A small model that answers yes/no questions on an image's attributes, trained from scratch: 32-pixel images, 6400 steps.
Rows from block 5 of the fusion encoder, named by matrix and row number. Rows with one number belong to one neuron. Each number is 200 + 20 x the weight over its row's rms, rounded and kept within 0 to 999. All counts start at 0. After the name is the row's rms in percent of the matrix's.
# fc1: MLP up (fusion_encoder.blocks.5.mlp.fc1.weight, 576x192), inputs 0-191
# fc2: MLP down (fusion_encoder.blocks.5.mlp.fc2.weight, 192x576, transposed), outputs 0-191
fc1.420,180,180,240,217,198,189,199,193,228,208,214,208,218,203,181,196,205,204,208,185,197,216,148,193,233,192,216,257,194,188,196,175,247,203,200,194,212,186,216,192,203,194,195,177,197,196,225,186,207,216,215,176,212,199,192,172,193,152,207,197,237,194,165,206,204,208,188,198,211,197,168,222,210,203,205,207,180,194,229,231,175,222,145,201,191,191,165,167,202,141,182,217,232,206,206,177,196,190,175,234,175,194,163,215,195,200,205,212,196,180,206,187,195,175,182,170,213,155,176,197,190,195,202,205,203,184,206,238,196,156,207,183,206,198,186,204,213,216,236,215,224,202,184,173,186,223,197,219,198,184,193,211,202,209,181,248,175,194,195,194,209,217,186,183,192,204,156,201,175,181,199,205,222,179,197,208,202,192,212,182,231,186,188,223,148,216,221,208,167,206,174,197,179
fc2.420,185,186,171,206,190,190,179,181,203,185,202,210,190,213,224,188,194,186,218,192,257,202,223,210,202,183,215,180,171,228,218,191,178,234,209,184,184,186,179,173,214,209,221,201,187,193,198,218,165,159,205,254,186,216,223,227,235,219,180,225,174,219,217,180,198,206,208,191,183,226,199,204,182,205,181,187,239,228,211,179,225,237,219,203,198,197,206,226,217,252,220,196,160,177,214,235,201,227,215,201,201,215,218,178,166,180,198,193,177,192,199,195,189,224,208,189,174,200,189,183,205,223,195,191,192,224,198,170,196,221,191,168,176,211,212,163,187,230,187,177,149,169,210,196,194,186,220,197,230,179,167,159,209,176,220,184,180,192,224,213,187,190,197,191,184,226,185,181,192,217,168,174,166,194,204,203,194,200,204,218,200,193,168,210,217,222,213,194,210,194,225,190,222
fc1.421,061,229,183,207,217,186,210,201,209,244,210,209,208,175,224,222,219,216,212,209,225,192,195,223,211,204,155,186,205,188,214,189,197,201,175,198,189,172,174,205,189,183,190,187,246,203,224,190,220,184,223,197,204,213,205,179,212,231,190,202,220,182,183,212,171,214,200,206,204,209,218,214,223,195,194,158,211,222,163,231,182,203,188,257,243,183,185,182,206,211,227,196,173,149,219,199,204,190,184,186,186,217,219,187,232,171,220,218,178,186,194,234,201,178,223,192,215,210,233,196,189,214,201,215,237,209,189,230,171,201,197,174,199,180,216,198,222,220,208,212,202,178,199,151,182,205,215,188,183,176,170,193,171,195,215,156,215,200,209,221,170,204,237,155,191,210,173,203,197,179,220,182,200,194,227,187,177,213,195,218,221,173,192,179,218,180,190,160,203,217,205,167,183
fc2.421,075,183,228,195,181,186,227,214,196,214,195,202,177,186,160,166,223,184,170,182,169,167,203,189,214,214,162,211,237,184,221,182,180,158,230,229,175,231,201,130,192,190,212,211,207,205,193,176,185,193,203,202,220,206,175,185,196,192,193,190,185,197,201,203,203,202,184,220,209,200,192,183,202,196,203,222,195,191,213,181,198,180,175,174,220,214,212,184,197,222,221,170,186,187,203,189,194,212,189,189,207,220,212,189,192,194,178,173,205,165,185,211,211,214,230,268,184,203,175,183,191,207,195,203,200,165,154,196,196,203,192,208,159,210,157,206,214,226,182,207,202,196,233,253,223,174,172,161,201,209,199,194,200,194,191,201,201,236,196,219,226,183,209,204,183,207,232,247,210,193,179,220,213,203,179,196,229,223,198,213,201,165,209,231,201,202,198,168,213,200,171,195,203
fc1.422,017,246,232,161,214,186,198,211,193,204,207,170,181,188,194,194,201,216,200,201,200,184,165,203,185,203,169,210,192,187,190,201,186,183,176,203,211,219,173,198,219,196,192,214,237,193,204,215,212,191,211,182,186,178,156,169,197,213,207,227,235,169,175,189,169,207,214,201,222,209,206,184,179,171,233,217,206,173,192,214,190,215,154,159,210,193,185,212,189,177,147,188,258,191,241,204,176,214,196,195,225,190,188,208,203,231,223,236,208,206,171,199,193,199,172,202,184,198,176,227,210,206,198,173,213,204,214,214,178,221,217,239,255,209,219,229,199,222,214,196,215,183,174,219,169,169,213,220,195,176,189,236,194,189,178,216,230,199,227,227,215,210,186,221,182,209,211,190,182,198,229,180,232,194,195,189,209,216,189,197,197,203,202,198,195,226,214,152,199,205,201,204,183
fc2.422,028,253,213,194,195,194,218,239,209,203,210,199,181,194,179,188,202,228,210,191,219,201,193,226,195,223,155,230,216,193,220,207,186,177,206,226,194,199,188,203,220,197,208,236,215,187,159,213,215,189,207,213,205,177,191,197,200,202,233,199,189,207,231,188,177,213,180,186,251,192,200,192,195,205,224,218,186,197,191,193,216,183,208,223,203,197,195,210,198,214,141,195,191,177,195,216,185,207,218,210,239,229,189,188,196,186,206,206,222,190,187,198,188,235,216,153,194,200,188,217,211,173,209,203,199,197,210,213,200,177,216,222,317,177,196,218,193,199,193,187,201,189,210,179,218,188,186,179,182,205,202,221,195,178,242,164,188,186,205,193,210,177,186,186,209,205,256,181,215,214,200,219,179,213,197,196,205,224,197,212,185,201,212,198,202,177,188,187,245,169,190,194,188
fc1.423,198,213,174,193,160,225,231,216,210,206,234,198,201,216,216,152,193,196,200,217,213,216,199,215,211,187,216,189,158,210,215,180,202,163,193,199,220,210,210,214,195,201,187,155,208,196,228,238,222,226,218,186,197,161,191,231,252,209,201,221,178,151,186,190,190,195,225,195,233,177,169,192,207,223,204,166,243,253,203,207,218,170,231,170,201,184,177,213,209,204,181,196,199,180,189,220,220,206,209,216,190,200,179,180,195,230,231,197,190,195,187,208,203,193,178,178,201,186,186,209,200,181,187,223,196,209,196,198,163,193,203,202,224,196,194,198,202,192,195,187,198,177,199,169,156,208,243,230,236,184,206,203,226,212,192,205,180,206,211,182,183,175,185,201,205,186,217,196,208,201,236,189,214,184,171,198,178,214,231,179,207,199,156,200,196,189,207,243,225,205,219,195,237
fc2.423,208,195,182,207,202,210,199,191,190,157,175,243,205,196,214,168,159,199,186,188,172,165,178,215,219,213,211,212,195,213,183,183,175,188,188,201,211,189,196,189,220,169,180,187,183,183,229,205,178,185,249,223,232,230,215,199,208,186,165,184,205,201,208,204,194,156,198,220,214,189,205,259,199,228,175,215,191,188,194,192,203,226,192,183,199,179,207,161,199,216,205,196,219,217,196,190,189,185,172,210,205,222,195,181,174,211,197,206,196,208,212,176,193,196,191,239,196,198,213,159,224,221,165,207,194,157,180,220,172,223,229,204,209,196,198,202,206,173,185,190,212,236,213,208,214,194,176,189,207,256,208,189,166,185,234,231,181,168,213,202,197,209,161,245,200,200,183,198,219,224,195,222,194,221,214,191,220,175,222,195,199,187,200,184,160,198,216,211,157,187,185,194,182
fc1.424,150,184,155,188,198,178,215,188,161,191,207,200,214,197,194,225,203,174,217,223,180,164,207,224,170,201,244,205,186,168,221,211,170,226,168,206,194,178,210,188,190,190,203,195,198,216,192,191,202,208,196,198,169,192,215,198,221,210,201,202,177,185,192,195,188,176,192,215,202,194,220,202,228,193,195,155,257,221,204,193,178,165,183,210,183,181,222,196,176,200,212,184,191,200,197,189,219,230,240,187,203,236,222,201,192,184,226,222,206,192,209,191,222,179,220,185,198,191,230,232,201,192,217,200,192,225,166,192,215,192,203,226,197,205,205,231,195,211,244,140,193,220,177,187,217,172,186,202,221,211,195,192,207,232,218,209,229,199,179,196,186,200,218,230,188,182,179,213,221,180,217,160,166,232,212,195,199,203,237,229,173,203,224,218,205,210,238,225,251,175,185,212,210
fc2.424,158,169,194,166,212,170,203,174,186,216,197,191,231,194,202,202,198,216,209,195,197,192,171,187,179,171,203,170,197,210,170,204,192,168,211,205,197,206,191,197,199,202,194,180,210,192,198,176,206,204,222,146,181,174,205,191,216,231,213,189,201,224,180,228,197,216,228,191,177,217,204,205,193,239,179,211,175,169,179,215,191,205,202,213,202,191,219,196,197,189,266,216,207,214,184,157,212,213,194,229,172,192,184,230,178,201,181,189,199,188,202,230,182,185,184,214,179,209,176,198,211,198,209,207,177,199,143,230,193,202,227,232,139,206,221,217,199,210,183,209,237,226,162,238,205,211,201,195,205,201,209,218,175,195,200,210,236,202,202,209,204,188,168,169,198,185,221,185,187,174,203,180,180,200,187,196,194,165,191,192,241,224,188,174,189,173,165,226,167,186,156,192,192
fc1.425,057,230,205,199,182,187,237,214,193,211,229,208,214,186,220,241,244,208,182,196,229,191,167,185,206,211,191,217,212,178,220,202,168,215,191,203,200,218,226,207,201,203,232,227,214,205,194,186,201,179,204,170,240,156,207,221,185,209,170,188,187,185,235,196,226,229,198,196,172,226,166,222,202,192,222,253,213,177,231,186,185,229,203,169,183,192,197,225,200,178,171,171,199,200,208,200,173,194,186,174,203,196,199,206,240,256,197,191,193,195,172,215,211,188,205,194,190,159,183,207,162,225,238,195,214,189,195,212,196,207,233,206,229,189,203,193,219,206,178,198,200,195,188,202,191,158,215,197,160,200,204,199,177,218,187,161,198,185,188,213,195,220,219,213,167,207,183,211,182,205,203,190,234,241,192,174,198,234,197,167,213,198,194,204,201,190,224,175,234,192,211,183,193
fc2.425,048,204,229,189,211,195,177,233,236,231,185,166,206,207,187,190,217,199,207,198,224,177,170,202,155,223,172,219,240,188,208,184,207,206,210,184,206,235,203,208,199,197,189,229,229,184,208,210,206,182,210,196,212,202,197,197,158,211,181,192,195,202,237,220,177,195,198,195,224,181,192,173,209,213,219,224,214,198,209,191,203,196,197,192,209,215,195,233,197,163,175,218,210,203,185,214,243,199,217,172,183,219,208,225,200,203,180,215,209,185,201,223,192,177,205,174,190,160,192,200,184,232,181,159,184,217,200,203,220,215,183,207,220,201,188,218,179,195,224,193,197,214,178,185,176,235,212,179,200,205,223,209,215,174,201,159,223,213,211,233,228,195,206,179,208,155,215,206,206,239,212,208,182,226,205,205,200,249,209,141,176,168,208,178,206,183,198,141,242,182,194,214,216
fc1.426,029,244,212,200,207,157,213,203,185,201,195,168,206,198,191,170,200,209,192,231,204,196,197,223,191,176,150,197,189,195,228,223,220,199,180,219,222,194,171,207,222,199,201,191,230,199,174,212,213,208,242,187,188,159,194,198,207,228,205,195,211,188,180,180,187,201,198,197,198,196,243,188,167,206,228,221,181,177,187,182,234,226,166,167,211,196,210,205,180,178,167,160,212,202,247,205,174,219,173,181,192,224,178,199,212,215,192,212,219,206,184,195,203,199,190,198,202,189,165,210,223,198,190,179,198,192,201,251,188,215,196,224,235,166,208,257,200,198,204,198,207,184,201,187,201,204,224,235,204,168,157,211,186,222,193,211,248,203,213,186,218,203,179,206,198,199,240,222,153,188,211,230,193,196,196,174,218,166,201,213,197,192,188,215,212,199,206,158,191,213,194,188,198
fc2.426,032,250,194,206,190,188,215,224,226,207,218,203,177,197,174,198,199,225,221,195,224,205,198,219,189,213,156,227,213,191,205,198,190,189,204,230,206,207,187,203,203,196,226,224,220,188,170,217,203,192,195,211,200,185,195,206,220,187,238,187,188,210,214,188,177,204,188,192,239,211,213,196,201,184,214,209,187,192,172,191,214,206,227,215,198,197,186,231,193,206,143,195,184,167,184,223,190,203,220,194,244,228,199,190,204,179,229,211,205,209,187,192,176,214,213,159,210,201,202,207,209,165,219,195,210,201,196,205,196,174,212,189,318,179,177,232,185,208,193,208,193,194,219,197,203,191,195,180,181,197,204,214,205,170,225,180,209,195,212,193,210,175,194,179,215,210,265,186,227,211,206,233,196,193,186,180,193,222,203,204,183,203,215,202,205,193,183,200,263,178,175,195,199
fc1.427,092,195,206,205,195,151,199,188,195,189,192,193,196,194,196,222,227,208,205,186,196,212,184,186,198,205,199,198,168,181,209,224,197,212,239,202,200,200,185,197,220,194,208,220,155,221,199,208,148,191,204,223,200,195,194,224,174,192,191,187,202,217,225,202,215,255,169,199,227,177,183,206,206,239,230,196,214,176,212,199,202,217,205,194,174,208,203,197,195,176,191,203,177,206,221,196,168,210,170,228,242,219,174,213,214,185,196,200,231,159,190,190,184,161,160,204,209,194,216,219,194,206,210,170,217,179,195,194,222,219,186,184,219,189,190,201,204,195,192,232,191,231,177,208,189,172,201,158,217,169,189,223,189,220,196,217,206,199,214,179,222,161,197,141,206,233,218,160,217,220,244,189,187,242,216,201,210,179,222,215,181,257,214,211,183,195,211,194,188,181,177,224,205
fc2.427,081,227,211,210,176,233,215,217,200,238,187,195,189,199,198,191,193,185,187,179,193,166,209,228,181,203,188,205,218,169,236,219,178,194,162,231,211,189,227,205,180,186,201,178,190,222,204,174,255,180,202,211,214,184,185,196,189,233,186,197,192,200,212,185,188,173,212,188,237,189,224,193,186,204,208,200,183,185,235,178,212,183,217,211,182,211,228,231,229,205,190,176,193,197,191,180,229,226,229,176,223,190,186,191,183,155,191,220,232,221,184,200,215,197,202,210,196,222,230,186,186,176,227,207,232,200,213,177,194,205,182,205,197,207,167,207,200,224,193,176,150,197,229,180,237,227,218,170,220,213,216,178,173,218,239,197,214,188,151,206,198,170,198,166,203,181,193,230,230,214,198,228,185,191,194,179,186,242,207,222,199,179,205,193,180,188,201,203,201,221,165,203,225